A small image classifier, trained from scratch.
Training: 3200 steps, batches of 64, held-out accuracy 94%.
Data: trained on retinal OCT scans (Kermany 2017), 2.1 epochs.
Rows from block 4 of a small image classifier, named by matrix and row number. Each number is 128 + 24 x the weight over its row's rms, rounded and kept within 0 to 255. All counts start at 0.
After each channel's rows are labels from the 100 images, of 14976, where the channel reaches its highest value: "responds to" is what is common among them; "patch colour" is the nearest of a few named colours to the mean colour under the peak. Only what is clearly more common there than usual is listed. The data: retinal OCT scans (Kermany 2017).
# r30: branch 2 reduce pointwise conv (model.blocks.4.r3.0.weight, 60x160x1x1), inputs 80-159

r30.45 [105 127 170 110 126 148 134  75 134 129 118 135 108 119 128 128 101 122  92 144  71 128  93 119 131 106 124 134 133 113 139 150 127 115 117 106 150 168 128 110 122 112 173  96  94 135 162  73 110 156 144 112 141  72 147 152  88 155 124 127 109 156 168 104 145 135 139 141 125 152 144 123 120 147 145 118 135 123 177 137]
responds to: finding: drusen
patch colour: grey

r30.26 [147 174 146 101 146 122 143 134 101 155 113 137  93 130 105 140 134 183 125 106 103 148 121 142 128  99 151 120 115 162 157 167 149 145 106 145 226 157 133 131  87 125 140 123 144 101 138 121 134 138  98 114 113 139 117 127 145  93 137 125 126 106 103  96 107 115  98 155 120 113 117 115 114 118 100 120 119  97  85 124]
responds to: finding: drusen
patch colour: grey

r30.54 [109 127 126 104  87  82 100  83 115 168 137 121  73 120 119  96 163 132  95 132 113 120 138 140 182 138 142 155 110 182 149 102 139 124 126 113 100 119 118  87 158 145 128 217 109 117 141  91 143  88 172  98  88 123 104 142 111 129 146 151 154 162 128 148 152 137 104 162 191 146 124 115 147 110 108 164 156 137 140 137]
responds to: finding: choroidal neovascularization
patch colour: grey

r30.4 [147 110 140  96 167 105 113  93 127 129 168 130 113 173 111 126 144 133 163 154 146 103 149 106  83  88 140 154 106 168 117  99 118 128 147 111 133 122 139 140 142 143 108 151 142 172 125 143 105 101 114 148 186 127 145 155 109 135 149 169 133 109 121 120 131 138 118 211 122 130  92 163  76 140 110 129 109 140 134 100]
responds to: finding: choroidal neovascularization
patch colour: grey

r30.40 [163 134 107 169 151 142 121 140 122 102  98 125 137 137  88 132  95 126  95  99 121  93 140 122 112 125  85 159 176 109 122 131 155 120 149 133 134 153 130 112 117 148  89 170 166 107 119 166 153 173 159 105 179  83 125 113 105 104 122 157  99 128 141 133 138 120 173 120 106 137 116 146 120 112 127 115 115 108 142 114]
responds to: finding: drusen
patch colour: grey

r30.2 [124 133 108 107 127 140 118 134  81 139 124 115 116  77 122 133 128 114  98 131 160 130 147 105 166 144  61 122 125 152 153  81 123 102 124 166 169 148 137 129 133 141  91 199 129  99  98 137 153 166 147 169 135  88 100 117 120 114  85 127 123 110 120 138 102 174 161  84 120 145 142 134 128 127 157 119 138 104 165 109]
responds to: finding: choroidal neovascularization
patch colour: grey

r30.58 [ 78  98 127 104 103 120 119 133 120 226 137 123 115 125 128 158 118  93 123 111 121 131 103 126 101 135  89 123 117 126 120 123 158 144 126 148 147 109 154 128 118 156 114 145 153 128 138 139 124 128 122 107  91 112  80 119 138 129 140 150 114 112 103 105 130 143 151 142 104 136 119 124 169 116 157 120 111 125  96 108]
responds to: finding: drusen
patch colour: grey

r30.17 [104 112 127 138 140 139 102 173 121 127 117 136 154 130 152 110 152 110 138 145 135 159 112 116 153 119 135 116 136 138 122 105 115 113 110 159 135 154 116 176 107 103 160 146 116 140 148 113 119 133 133 112 123  87 113 134  94 106 120 111 145 155 145 115 120 149 111  94 132 109 125 101 153 135 116 115 140 113 184 126]
responds to: finding: choroidal neovascularization
patch colour: grey

r30.5 [ 81 151 150 143 136 129 142  76 107 129 140 138 144 140 121 126  87  95  91 136 148 108 121 118 132 125 118 120 111  96 152 154 116 125 122  88 163  92 100 131 121 163 167 113 108 172 137  90 125 139 125 129 144 134 120 119 151 167 154  99 116 128 100 129  94 145 125 179 133 138 132 121 156 115 140 119 113 132 114 127]
responds to: finding: drusen
patch colour: grey