From a checkpoint of a small image classifier.
Model: arch inception, norm groupnorm, activation silu, depths [4, 7, 7].
Training: muon at rate 0.0043, 3200 steps, batches of 64.
Data: trained on retinal OCT scans (Kermany 2017), 98430 training examples, 2.1 epochs.
Rows from block 15 of a small image classifier, named by matrix and row number. Rows with one number belong to one channel. Each number is 128 + 24 x the weight over its row's rms, rounded and kept within 0 to 255. All counts start at 0. After the name is the row's rms in percent of the matrix's.
After each channel's rows are labels from the 100 images, of 14976, where the channel reaches its highest value: "responds to" is what is common among them. Only what is clearly more common there than usual is listed. The data: retinal OCT scans (Kermany 2017). In brackets: how many of the 100.
# r30: branch 2 reduce pointwise conv (model.blocks.15.r3.0.weight, 88x352x1x1), inputs 88-175
# b30: branch 2 3x3 conv (model.blocks.15.b3.0.weight, 132x88x3x3, transposed, each kernel summed), outputs 66-131

r30.0 099 [133  86 123 144 139  90 144 104  91  79 120  87 131 147 146 118 140 100 139 135 117 119 122 105 119 101 110 104 122 139 143 122  82 128 102 111 130 140 125 121 127 153 101 178 126 128 143 141 115 128 112 159 132 117 137 106 117 108 135 125 109 126 133 140 153 129 137 121 127 111 172  89 116  68 107  96 112 115 152 121 121 117 127 162 106  71 136 120]
b30.0 109 [ 92 103 120 148 105 143  98 110  75 138 138 105 167 120 128 127 130 167 164 110 122 138 112 148 108 144 109 133 172  98 119 142  88 110 109 110 162 120 135  87 127 101 174  63 125 115 110  97 101 133  95 128  74  73 126 148  84 125 128 106 142 133  76  76 112 120]
responds to: finding: drusen (47)

r30.6 117 [136 121 117 153 189 134 186 142 183  91 117 102 188 125 113 125 108 110 137 128 147 110  99 128 123  86 114 134 141 133 153 156 128 104 137 115 146 101 126 107 130 150 113  99 119 127  95 123 128 126 101 143 104 104 133 136 184 121 129 118 154 139 131 163  97 106 114 135 115 109  93 119 102 126  81 121  96 106 114  89 129 132 116 130  97 108 116 125]
b30.6 184 [144  90 148 103 135 131 108 120 110 120  96  91 132  99 112  96 135 143 114 121 146 157 120 108 136 122  96 116 136 116 129  98 143 112  73  94 118 119  91 112 121  95 136 107 129 132  92 120 110 124  97 108 115 111 120 142 110  86 116 135 125  94 136  68 107 124]
responds to: finding: normal (88)

r30.51 106 [112 169 149  94 171 136 141 139  78 109 114 127 137 111 118 167 128 125 115 180 124 143 125 172  97 116 125  97  80 136 152 146 139 129 115 130 146 132 103  71 103 111 121 150 134 105 125 117 125 158 169 116 172 119 128 158 180 120 109 128 144 122 115 106  91  71 122 130  97 144 105 102 120 155  53 112 166 127 130 113 140 129 113 129 116  58 149 143]
b30.51 087 [129 131 132 121  82 146 131 142  92 107 101 121 140 128 142 138 135 122 103 142  88  93 155 117 104  96 131 152 135 159 173 100  96 112 168 103 164 140 172 139 145 154  78  98 141 120 145 116 129 147 161 105 162 146 155  93 110 108 143 106 129 161 144 124 164 143]
responds to: finding: choroidal neovascularization (76)

r30.52 095 [ 72 124  85 130  93 109 104 131 110 120 160 122 142  81  95 159 121 100 136 154 129 122 138 103 123 154 145 180  95 145 144 114 103 136 109 142 132 128 144 126 125 142 161 114 133 103 121  78 134  82 150  94 136 116 111  85 138 137  94 113 111 110 129 102 119 140 128 134 111 105 102 167 123 134 123 146 174 157 152 133 147 118 123 155 117 112 147 171]
b30.52 092 [160 111 113 158 136 128 160 172 110 181 153 145 129 167 145 133 183 144 140 138  91 137 156 126 137 110 134 139 163 142 170 149 134 153 173 134 163 149 128 180 149  88 118 111 176 127 161 115 146 170 147 115 108 115  97 143 121 141 127 154 113 180 130 156 162 133]
responds to: finding: normal (93)

r30.39 096 [127 115 151 152 166 149 123 138  88 120 115 108 153  83 146 108  83 167 156  97 122 160 146 118 137 149  84 113 113  84 104  73 106 196 101 121  85 101 106 126 157 133 109 170 140 148 130 136 160 109 187 107 144  95  90 154 151 120 108 126 156 101 127 106 157 136 130 126 152 159 107  81 172 114 106 112 172 130 141 146  63  99 121 118 161 134 161 113]
b30.39 109 [153 131 152 105 146 121 146  90 132 108 122  95 148  94 113 111 157  85 171 108 141 174 179 126 169 155 163 113 152 127  92 155 130 128 141 167 132 139 121 154  99 116  98 133 158 149 118  95 150 148 118 159 153  99 156 135  91 146 138 145 172  87 136 157 109 138]
responds to: finding: diabetic macular edema (92)

r30.46 096 [150 128 151 133 125 150 109 112  65 175 118 114  95 148 132 113 137 141 119 137 130 167 143 100 165 120 123  58 132 148 117 118 106  92 125 131 106 144 108 124 126  75 148 162 118 108  52 134 132 118 131 145 154 141 138 149 141  99  98 129 125 155 120 118 118  90  99 123 138 142 125 133 123 122 134 127 125 127 157 142 160 139  93  92 180  66 157  92]
b30.46 082 [153 144 113 148 188 119 144 128 129 154 100 114 109 117 148 134 105 141 145 141 139 161 137  77 177 129 122 143 113 174 174  96 141  94 192 116 103 122  88 130 113 185 153 149  96 148 116  90  75 160 138 122 113  96 127 116 136 166 116 121 140 152 131 164 159 125]
responds to: finding: normal (89)

r30.20 095 [110 110  95 207 162 143 158 145 107  98 133 119 123  99 126 150 133 111 128 111 103 120 108 130  78 168 139  99 114 116 130 107 145 111 109 122 130 110 139 156 160 123 156 113 144 148 100 147 143 104 166 131 136 153 129 184  97 105  86 108  97 127 148 123 106 111 151 144 134 122 172 136 138 170 135  84 129 155 101 140 131 110 135 124 102 120 119 156]
b30.20 103 [121 128 120 155 108 154 139 115 125 125 136 157 158 126 119 107 133 100 101 125  83 152  76 112 158 149  62 123  99  94 103 145 132 138 129 129 105 133 155  93  98  88 133 102 122 126 135 130 127  83 129 176 121 159 143 120 139 115 157 159  94 123 145 121 105 114]
responds to: finding: choroidal neovascularization (93)

r30.58 094 [137 146 108 142 127 167 158 152 173 184 140 146 131 127 137 147 134 113 126 158 112  97 177 140 163 134 192 177 145 136 128  90 141 192  97  98 129 115  89 110 121 155 118 154 163 116 157 179 136 108 158 102 153 138 173 166 134 124 138 121  92 160 102 183 144 176 162  96 127 159 151 150 134 120 129 115 125 111  95 122 169 130  82 143 122 146 143 115]
b30.58 076 [132  87 100 133 149  99 118 170 148 131  80 126 124 156 110 153 162 185 154 130 129 152 129 118 152  95 126 141 147 134 143  92 104  73 187 123 137 130 120  83 113 134 131 154 121 140 128 131 121  96 162 113 113 126  86 126 108 110 108 144 136 137 126 157 116 134]
responds to: finding: normal (96)

r30.22 097 [118 150 130 145 120 123  93 114 113 150  78 160  73 135 163 132 124 135 107 113 122 159 102 109 140 117 129  89 130 125 100 157 121 116 166 130 112  88 151 134 102  78 133 109  93 145 147 140 110 131 143 136 100 146 134 176 171 147 109 125 135 135 105 158 160 116 107 150  94 124 165 113 148 127 130 128 117 113 124 125 134 171 140 144 150 125 145 117]
b30.22 071 [116  78 145 156 102 113 121 123 152 139 153 106 128  93 156 144 162 168 172 144 158 161 130 143 169 100 133 130 131 133 161 106 104  99 113 127  78 110 111 133 162 184 122 156 113 163 156 103 132  87 162 129 138 122 133 144 132 166 137 119 131 146 149 119  69 149]
responds to: finding: diabetic macular edema (98)

r30.7 101 [ 81 159 107 162 134 124 123 164 114 100 150 118 156 120 163 135 203 142 134 112 107 166 112 120 113 121 111 122 117 111 155  86 136 115 112 110 130 118 152  66 159 115 102  83  82 132 100 127 149 147 103  92 161 125 138  85 137 134 120 129 154 130  87 182 123  99  83 127 151 127 130  91  87 154 138  72 123 123 145 117 109 143  90 140  84 107 108  86]
b30.7 073 [106 152 130 107 117 123 118 150 129 109 132 142 142 130 145 148 148 141  89 138 133  85 132 119 109  85 200 161 143 145 101 113 113 157 148 154 158 148 148 133 137 183 147 136 136 120 149 178 175 152 113 106 182 149 120 120 138 131 142 119 150 107 131 109 114 136]
responds to: finding: drusen (94)

r30.76 102 [ 86 136  73 138 126 145 132 141 118 116  98 151 113  79 135 171 153 130 107  89 108 176 122 114 129 105 163 113 150  73 120 114  86 234 152 145 123 128 132 107 143 141 114 209 115 114 133 114 134 115 135 122 117 119 138 176 132 172  97 105 133 116 151 113  75 145 119 120 103 148 135 141 146 132 140 180 139 114  70 128 132 148 153 134 102 146 117 121]
b30.76 068 [105 138 119 132 167 153 154 125 114 162 133 126 139 136 121 122 142 133 150 202 126 137 153 108 143 108 128 103 165 148 144  95 133 123 172 152 126 124 132 140 150 172 163 138 182 143 137 160 124 126 149 153 127 116 122 118 126 141 150 161 163 162 133 179 179 175]
responds to: finding: normal (100)

r30.86 101 [123 143 103 135 116 111 165 102 173 120 121 102 148 123 134 134 145  89 163 129 126  97 121 111 115 102 147 127  92 107 125 108 140 155 138 130 132 124 121  85 155 136 103 141 109  85 154 121 115 113 120  93 101 155 133  88  89 140  99 107 136 120 118 103 111  99 150 148 141 133 128 150 125 117 112 124 135 145 148  98 128 110 120 112 123 103 127 123]
b30.86 103 [149 158 134 101 118 134  98 131 143 105 143 148 119 163 117 140 105  94 104 106  95  87 112  86 130 106 134 161 109 135 141 131 161 144 168 138 131 114 143 114  73 152 131 133 165  98 146 111 183 116 104 155 174 118 154 121  93 104 130  77 139 122 158 147 109 126]
responds to: finding: drusen (94)

r30.70 095 [117 153 145 149 111 125 156 129 150 109 165  97 113 123 120 110 134 101 131 178  76 154 110 106 120 133 121 130 160 156 126 129  91  94 155 174 115  92 157 111 120 136 132 132 143 167 123 106 119 120 125 163 131 139 121 119 157 141 164 113 124 140 140 153 152  98 115 155 157 127 166 102 161  99 148 165 126 128 157 129 135 137 106 112 139 130 113 146]
b30.70 080 [101 126  81 157 132 107 160 172 163 110 136 132  95 140 146 148 125 147 119 123 113 151 108 133 134 101 103 147 143 147 149 122 143 109 214 121 144 108 125 116 146  99 104  90 168 152 153 154 119 132 164 162 147 103  79 136 148 122 171 165 148 131 126 153 134 118]
responds to: finding: normal (100)

r30.73 100 [162 134 148  92 161 151 122 112 143  95 133  89 114 114  87 149 164 124 171 188 120 118 102  97  88 105  92 144 112 120 109 185 177 161 102 165  68 131 121  88 101 151 135 122 148 120  84  71 140 147 132 106 111 101 161 104  99 126 103 153 146 131 111  97 119 113 128 142 138 115 151 100 109 115  85 149 154 102 191 158 120 157 147 107 123 101 135 157]
b30.73 084 [123 148 163 134 131 103 101 140 147 118 109 154 121 112 166 109  76 150 158 103 139 107 161 113 138 124 132 107 116 167 127 143 107 124 146 155 168 125 169 135 148 160 120  99 116 146 138 165 146 143 139 130 146 169  91 151 164 118 157 137 105 139 111 147 163 117]
responds to: finding: normal (96)

r30.2 100 [121 176 107 179 175 145 129 118 105 124 128  99 108 112 130 154 159  99 132 147 138 120 137 218 183 119 110  84 122  84 155 105 107 115 120 106  97 122 106 126  71 125 134  96  89  70  81 129 155 145 128 115 130  86 147 134 148 108 132 116 154 133 157 113 130 115 132 171  91 116 109 103 169 123 114  61 119 126 104 128 152  99 128 111  96 113 132 123]
b30.2 115 [ 92 121 158 127 126 131 103 120  87  95 148  98 129 117 116 140  97 180 148  97 111 123 156 147 109 107 102 166 149 100 149  94 121 122 139 134 148 132 126 117 102  97 120  90 126 174 114 115 112 131 105  91 128 131 114  79 150 137 131 130 102 122 145  89 107  91]
responds to: finding: choroidal neovascularization (83)

r30.81 101 [121 112 104 126 115 116 142 157  98 128 141 122 127  93  93 129 117 117 143 133 142 130  97 109 115 145  93  98 128  47 100  96 121 137 128 129 167 130 137 122 132 132 189 152  80 157 185 127 135 144 112 148 170  97 135 161  91 144 142 152 166 128 158 126 128 116 116 143 142 143 146 159  99 135 101 181 180 183 148 128  97 133 103 110  88 137 122 106]
b30.81 087 [135 171 109 144 131 131 124 141 123 165  80 114 132 154 163 124 104 115  94 151 144 124 100 143 109 124 115 101  88 197 133 115 124 118 153 137 119 120 106 131 146  88 100 125  78 124 160  84  81 146 147 136  89 149 147 153 150 109 112 145 110 110 168 108 129 138]
responds to: finding: choroidal neovascularization (60)

r30.60 098 [ 99 151 111 145 120 124 113 120 142 127 108 169 130 122 133 136 179 158 112 154 151 162 148 104 174  78  82 115 121 102 128 153  89 107 151 118 114 143  90 129 199 112 112 133 118 154 155 143 197 168  84 103  98 113 120 113 103 102 101 145 139 139 126 138 121 151 124 153 154 143 132 148 114 144  97  83 120  98 129 155 113 129 126 112 161 100 122 147]
b30.60 098 [101 123 100 156 101 125 128 125 150 115 144 118 168 136 155 105  75 120  96 149 107 109 112  99 140 113 133  92 110 110 111 121 132 140 131 116 125 116 145 128 136 129 117 101 145  97 161 153  76  98 172 172  93 129 131  93 124 118 110  99 168 154 107  94 103  85]
responds to: finding: choroidal neovascularization (73)

r30.71 105 [121  91 120 137 109 106 120  88 160 159 122 140 147 184 100 109 115 133  98 135  66 109 136 144 122 101 142 131 130  84 127 172  94 107 143 123 171 115 123 148 111 147 118 149 115 142 164 142 123 118 153 168 156 141 110  75 111 109 108 118 109 133 138 124  99 148 119 150  97  90  76 116 132 123 157 184  97 129 140 103  92 164 126 149 128 150 124 105]
b30.71 080 [123 170 142 105 148  91 153 119 130 128 125 156  95 141 131 165 108 101  78 157 129  95 143 139  90 145 140 122 104 160 132 146 139 120 163 134 138 105 161 134 113 151 119 176 136  69 100 117 134 149 132 127 137 161 119  94 118 113 121 120 110 115 148  97 117 143]
responds to: finding: drusen (87)

r30.78 101 [113 140  85 173 120 129 192 135 108 131 140 139  99 116  90 108 104 150 106  88  82 125 114 145 126 107 145 105  86 123 131 112  89 144 121 117 113  98 120 186 127 140 153 109 136 149 140 149 114 143 136 144 116 154 132 125 133 105 128  98 100 126 164  58  98 147 177 171 148 153 151 114 116 158 136 147 134 103 126 105 134 117 137 175 105 107 114 131]
b30.78 146 [141  98 145 112 142 153 101 123 116 123 137 107 104  98 116 148 139  94 147 118 113  90 127 109 120 120 124 130 143 111 106 120  69 143 100  84  88 105 161  79  92 167  97 104 132 117  85  96  90 128 134 123 150  79 109 110 117  77 103  97  81 105 159  70 129 119]
responds to: finding: normal (95)

r30.54 096 [135 123 108 184 126 138  62 139 115 127  58 128 129 102 154 141 142 165 134 126 206  78 209 168 152 141 129 106 118 104 161 109  78  98 143 118 114 129  99 163 125 103 116 128 131 112 133 130 173 108 126  89 120  94 156  73 111 124 125 130 142 132  92 154 132 163 144 164 171 126 135  98 156  80 114 120 140 158 164 179 106  99 116 150 143  98 142 198]
b30.54 119 [119 101 129  83 124 128 140 162 133 136  91 144 145 126 142 127 101 132 147 140 138 148 106 129 179 136 123 126 130 105  83 151 126 127 127 111 120 114 114 141 121 132 124  97  94 108 116  76 143 102 128 165 147 110 115 154 111 129 123 101 103  85  93 133 130 102]
responds to: finding: diabetic macular edema (85)

r30.37 102 [ 90 128 110 108 137 102 127 138 112 136 137 147 109  23 109 119 145 104 125 122 147 119 131 140 163  94 136 123 145 171  87 165 177 115  77 154 134 158 133 123 131 178 118 103 165 158 103 113 102 199 126 126 185 108 157  89 135 112 147 193 114 125 100 127  78 114 165 149  87 141 127 116 120  99 130 125 117 107  91 105 127 101 105 115 162 170 100 160]
b30.37 090 [150 138 133 131 162 134 116 136 166 132 100 118 107 142  97 147 178 158 152 118 155 120 113 162  99 139 102 150 110 130 136 155  94 144 108 143 135 125 161 151 118 116  95 156 146 122 145 144 170 141  74 106 165 194 168 135 100 108 161 134 117 107 129 120 148 165]
responds to: finding: diabetic macular edema (100)

r30.65 086 [118 118 172 138 128 155 100 128 195 137 134 134 106 165 111 150  89 138 147 130 115 152  97 109  93  96 133 191 112 120 116  91  88 158 157 123 108 114  66 112 150 112 130 167  97  97 143 127 111  69 139 103 128 147 133 203 154 102 112 137 151 148 105 131 134  73 131 109 179 147 134 139 124 126 124 131 169 111 103  68 107 101 128 133 114 127 131 122]
b30.65 090 [148  84  98 169 130 140 126 142 136 136 129 131 130 147 151 117 164 126 139 106 152 141 113 141 182 111 132 107 119 149 135  65 132 101 203 147 112 142 145 129  99 143 155 148 165 160 137 149 127 125 166 137 138  82 138 135 120 121 100 143 122 171 140 131 142 161]
responds to: finding: drusen (74)

r30.69 088 [117 111  90 102 160 125 131 163 122 179 111 142 143  73 137 127 128 115 139 123  93 139 127 127  83 110 105 135 152 168 159 100 140 113 135 116 108  89 140 118 123 113 133 100 184 129 105 108 123 100 184 116 143 134 136 134 108  95  83 113 152 108 107 145 113  96  98 132 138  91 171 120 110 103 127 171 112 167 120  92 163 145 122  94 151 131 102  94]
b30.69 076 [142 134 143 152 118 129 108 142 104 120 148 147  90 135 145 145 148  94 120 167 139 138 172 150 148 104 118 155 153 159 139 147 134 147 176 185 153 136 159 131 174 150 139 167 148 108 166 158 135 125 131 136 147 133 124 107 123 111  88 140 139 117  75 110 148 140]
responds to: finding: normal (94)

r30.13 122 [100 116 120 187 128 126 192 138 104 101 138 135 104  84 126 174 129 141 105 110 139 124 159 183 128 111 150 105 125  98 147 155 152 156 135 113 112  87  92 162 137 128 120  99 159 111 168 115 155 132  99 119 136 168 160  83 151 111 119 147 153 168 101  65 130 128 110  89 145 117 130 133 130 105 156 125 105 133 131 161 103 134  95 109 106 177 137 126]
b30.13 144 [118  89 133 123 138 134  77  79 106 130 132 131 141 135 137 115  77  99 160 124 122  83 144 130 128 149  94 117 152  95 145 126 129 136  89 128 117 138 174  70 124 152 140 146 125  67 130 150 134 132 110 111 111 127 135  99 104 152 152 181 132 101 110 103 146 184]
responds to: finding: drusen (54)

r30.15 089 [146 117  75  90 147 123  95 101 111 126 126 118 113 100 107 135 126 115 120 102 119 128 119  81  83  37  98  99 111 124 124 180  76 137 153  86 154 142 131 147 169 150  81 126 137 127 118 148 106 127 173 135 136 106 124 134 129 128 147 111 158 150 119 132 230 141 139 143 134 105 118 121 162 145  91 131 128  93 133 132 138 145 135 115  90 145 104 126]
b30.15 089 [123 118 154 150 136 131 175 142 187 164 159 171 170 143 113 141  89 129 144 134  97 169 134 147 135 117 126 127 169 129 129  95 127 112 165 142 141 171  88 142 140 145 160 168 177 120 170 139 137 134 143 118 150 126 135 157 165 143 137 123 165 140 126 113 119 101]
responds to: finding: drusen (27)

r30.87 096 [132 154 145 156  92  95 144 141 171 120 116  98 125 158 113 159  99 137  90 138  93 116 141 128 171 131 158 148 145 171 146 127 105 157 114 165 153 108  68 134 120 153 101 134 103  75 131 158  63 105 163 130 135 146 149  99 152 158  98 126 138 136  81 100 112 131 144 108 116 123 125 122 127  91 100 124 101 130 139  73 141 119 124 156 100 104 128 120]
b30.87 131 [132  91 141  99 125 119 137 126 142 117 143 136 157 129 129 123 129 116 128 103  78  89 161 141 134 150 127 150 110 115  99 160 117 141  98  96 151 120 132 128 145 134 147  33 150  99 149  96 130  84  99 180 167 106 114 116 125 116 131 100 128  96  60  82 138 114]
responds to: finding: drusen (61)

r30.85 096 [137 153  74 115 156 125 172 147  87 119  92 135  91  92 105 135 114 112 112  82  87  90 119 150 138 149 119  75 130 103 161 143 114 128 157 147 123 123 111  87 138 125  94 157 122 121 134 160  99 149 154 147 100 102 105 175 131 109 142 114 124 119 148 127 172 118 123 110 119 137 112  64 151 138  97  60 125  95 149 136 137 114 114 122 125  78 115 135]
b30.85 090 [143 153  99 102  95 148 132 110 105 106 107 165 168 127 115 139 132 155 114 111 128 135 151 149 135 151 147 118 171 178 118 132 132 136 137 129 126 161 148  93 164 150 104 127 155 144  94 121 161 109 173 139 141 131 124 176 144 163 137 134 114 110 152 125 149 138]
responds to: finding: normal (89)

r30.66 098 [ 89 121  80 144 105 114 103 127 121 118 120 105 157 132  89 143 121 151 147 146 140 100 144 103 119  96 133 129 164 170  98 142 124  82 109 141 115 152  90 135 122 159 112  82 126 113 127  94 135 142  82 181 130 158 128 162  92 114 107 109 135 133 135  87 112  95 141 154 161 123 127 129 109 114 163  94  72 148 138  96  82 124 157 119  91 133 114 140]
b30.66 070 [105 170  93 131 119 153 149 143 151 149 143 121 114 126 125 115 126 111 101 109 129 170 161 129 150 128 102 148 137 165 117 155 110 120 194 165 124 147 139 176 120 109 117 151 156 144 165 151 128 166 119 133 156 106 104 124 125 116 132 125 156 152 148 181 163 156]
responds to: finding: normal (94)

r30.27 100 [205 165 146 118 123 175 126 126  85 106 161 138 148 137 152 162 105 173 146 128 186 142 144 122 142 114  92 148 155 122 129 164 137 138 137 147 108 137 147  89 137 119 151 132 162 103 124 158 117 132 173 118  95 142  91 129 104 101 120 122 107 127 135 110 129 158 113  97 174 103 123 146 155  95 130 142 110 130 103 118 182 124 151 154 129 163 139 159]
b30.27 092 [119 144 115 151 150 137 124 143 102 110 139 101 132 140 147  80 151 135 139 125 168 133 158 106 127 130 146 147 156 131 149 140 154 100 102 149 127 122  74 129 156  98  87 128 116 107  95 157 165 124 119 116  75 167 156 141 142  91 161 130 112 129 130 143 166 176]
responds to: finding: normal (78)

r30.67 100 [118 120 172 124 103 165 127 105 131  83 130 132 158 103  82 105  90 147 111 138 145 105 108  81 152 117 125 118 179 159 119 142 101 248 136 161 177 153 142 131 148 156 131 135 136 150 123  80 104  77 102  97 132 131 183  98 129 121 132 105 159 138 113 106 111 141  89 103 137 129 143  96 128 138 163 108 139 111 108 122 121 121 125 125 142 144 103  78]
b30.67 104 [119 128 146 103 148 105 112 163 167 141  88 159 119  95 120 151 130 168 148 114 145  88 107 117 155 102 143 146 108 166 143  98 100 144 153 104  43 105 145  95  85 163 122 153  77 130 121 133  84 118 117 127 135 114 119 130 113  69 101 120 103  72 134  94 109 150]
responds to: finding: normal (95)

r30.17 097 [ 95 138 133 124  99 167 149 124  98 127 100  78 155  89  91  99 146 128  93 110 109 136 127 127 122 123 161 116 121 138 168  58  66 154 178 102 119 184 113 123 151 138  94 135 127 158 181 116 151 142 167 143 107  95 112 164 156 121 122 141  99 153 100  77 118 119 100 123 148 157 162 146  94 178  80 109 172 122 124 140 105  79 136 126 130  91  84 126]
b30.17 109 [116  79 117 128 136 142 133 130  97  51 122  97 136 133 168 135  82 156  92 135 113 111 132 182 122 138 126 184 137 120  68 136 107 127 145 124  98  97 124  92 142 100 142  98 117 155 115 140 143  72 122 119 136 136 144 131 163  99 129 134  82 112 101 136 114 143]
responds to: finding: diabetic macular edema (56)

r30.5 096 [153 138  87  64 138 113  97 114 127 117 136  97  93 147  83 106 100 183 125  91 149 131  81  76 122  59  80 158 115 100 125  83  97 110 120 127 132 160 168 119 175 116 149 128 128 173 107 163 134 125 153 113 154  84 143 105 119 129 165 181 135 106 159  91 143 178 147  92 135 120 111 163 108 122 134 135  69 146  82 165  87 122 182 107 144 181  85 112]
b30.5 084 [ 98 149 128 175 136 107 133 137 150 112  98 204 142 163 153 158 143 125 127 133 125 113 135 171 161 110 188 124 144 170 126 134 128 132 155 118 116 142 125 164  90 134 167 134 142 107 113 134 192 103 132 148 119 145 139 123 150 125 160 131  90 117 161 135 103 125]
responds to: finding: drusen (97)

r30.9 101 [144 105 139 127 157  87 127 137 138 104 128 168  84  75 153 115  91  93  73 137 130 123 139 170 168 113 112 134 121 108 114 131  86 129  97 150 143 124 163 163 141 119  89 115 155 149 115 147 110 132 161 124 196 132  99 220 112 131 157 129 148 111  67  95 119 144 161 121 118 125 123  95 170  73  99 152  77 128 168 123 141  86 131 198 184 128 124 168]
b30.9 082 [140 106 182 153 149  91 112 168 110 113 145  85  94 123 113  98 134 140  98 101 125 138 110 151 127 173  72 127 132 139 164 122 134 151 136 116 103 112 158 137 126 138 162 111 182 148 133 138 133 131 142 138 143 156 123 185 167 107 120 149  81 161 135 149 126 116]
responds to: finding: diabetic macular edema (100)

r30.45 103 [169 140 162  81 152 146 148 135 120 156 119 114 143 158 128 133 154 124 124 115 163 190 114 110 110 102 193  91 134 137 118 177 134 100 147 159 120 131 160 104 136 112 167 137 117  96  99 119 131 128 139 165 116 120 146 163 128 122 126  93 112 155 130 196 118 136 146 124 104 142 106 168 115 121 132 161 144 140  92 115  85 148 128 111  92 191 157 113]
b30.45 110 [103 162 119 142 130 155 145 110 116  97 137 113 101 153 134 140  99  77 101 101 106 129 114  84 122 103 183  98 109 119 158 134 132 116 135 119 130 130 108 148  79 138 140 135 131 113 115 121 156 139 152 121 119  99 137 143 134 129 157 109 113  96 177 165 122 106]
responds to: finding: drusen (64)

r30.50 092 [103  79 108 135 128 187 160 136 133 169 195 146 171  99 111 155 168 107  82 107 120 122 131  90  66 132  88 149 136 123 140 160 137 166 119  98 111 116 164 144 147 133 135 154 106 177 160 143 125 145 145 110 113 123 119 155 162  97 120 142 112 128  89 156 143 126  96 145 149 119 142 158 157 102 116 135 116 131 146 127  55 126 121  63 137 128 102 103]
b30.50 102 [118 126 112 162  64 129 132  41 150 150 122 121 137 133 141 159 159 119 130 113  74 139 148 127 136 122 130 125 116 148  84 135 161 115 155 103 104 143 114 177 126  90 115 126  80 105 124 117  90 125 156 128 118 165 149 153 119 115  95 161 118 155 125 165 147 105]
responds to: finding: drusen (30)

r30.56 098 [107 130 108 153 183 120 122 134 164 117  92 147 140 117 137 132 176 136 157 154 125 156 113  97 119 159 115 132 152 132  86 122 141 128 108 147 115 117 107  87 157 130 105 126 145 156 125 135 133 144 165 111 137  92 111 151 156  71 102 132 121 109 117 147 160 119 181 155 109 110 139  89 136 119 144 100  87 133  89 134  98 138 125  76 183 135 112 180]
b30.56 097 [181 149 123 113 109  97 137 109 139 136  92 125 141 111 141 121 141  51 120 109 122 137 116  63 133 121 114 112  86 118 119 159 139 167 139 122 124 159 129 169 117 100 105 115  90 137 125 101  94 142 147 143 116 168 126 102 110  84 145 102 121 101 118 146 103 116]
responds to: finding: choroidal neovascularization (59); finding: drusen (26)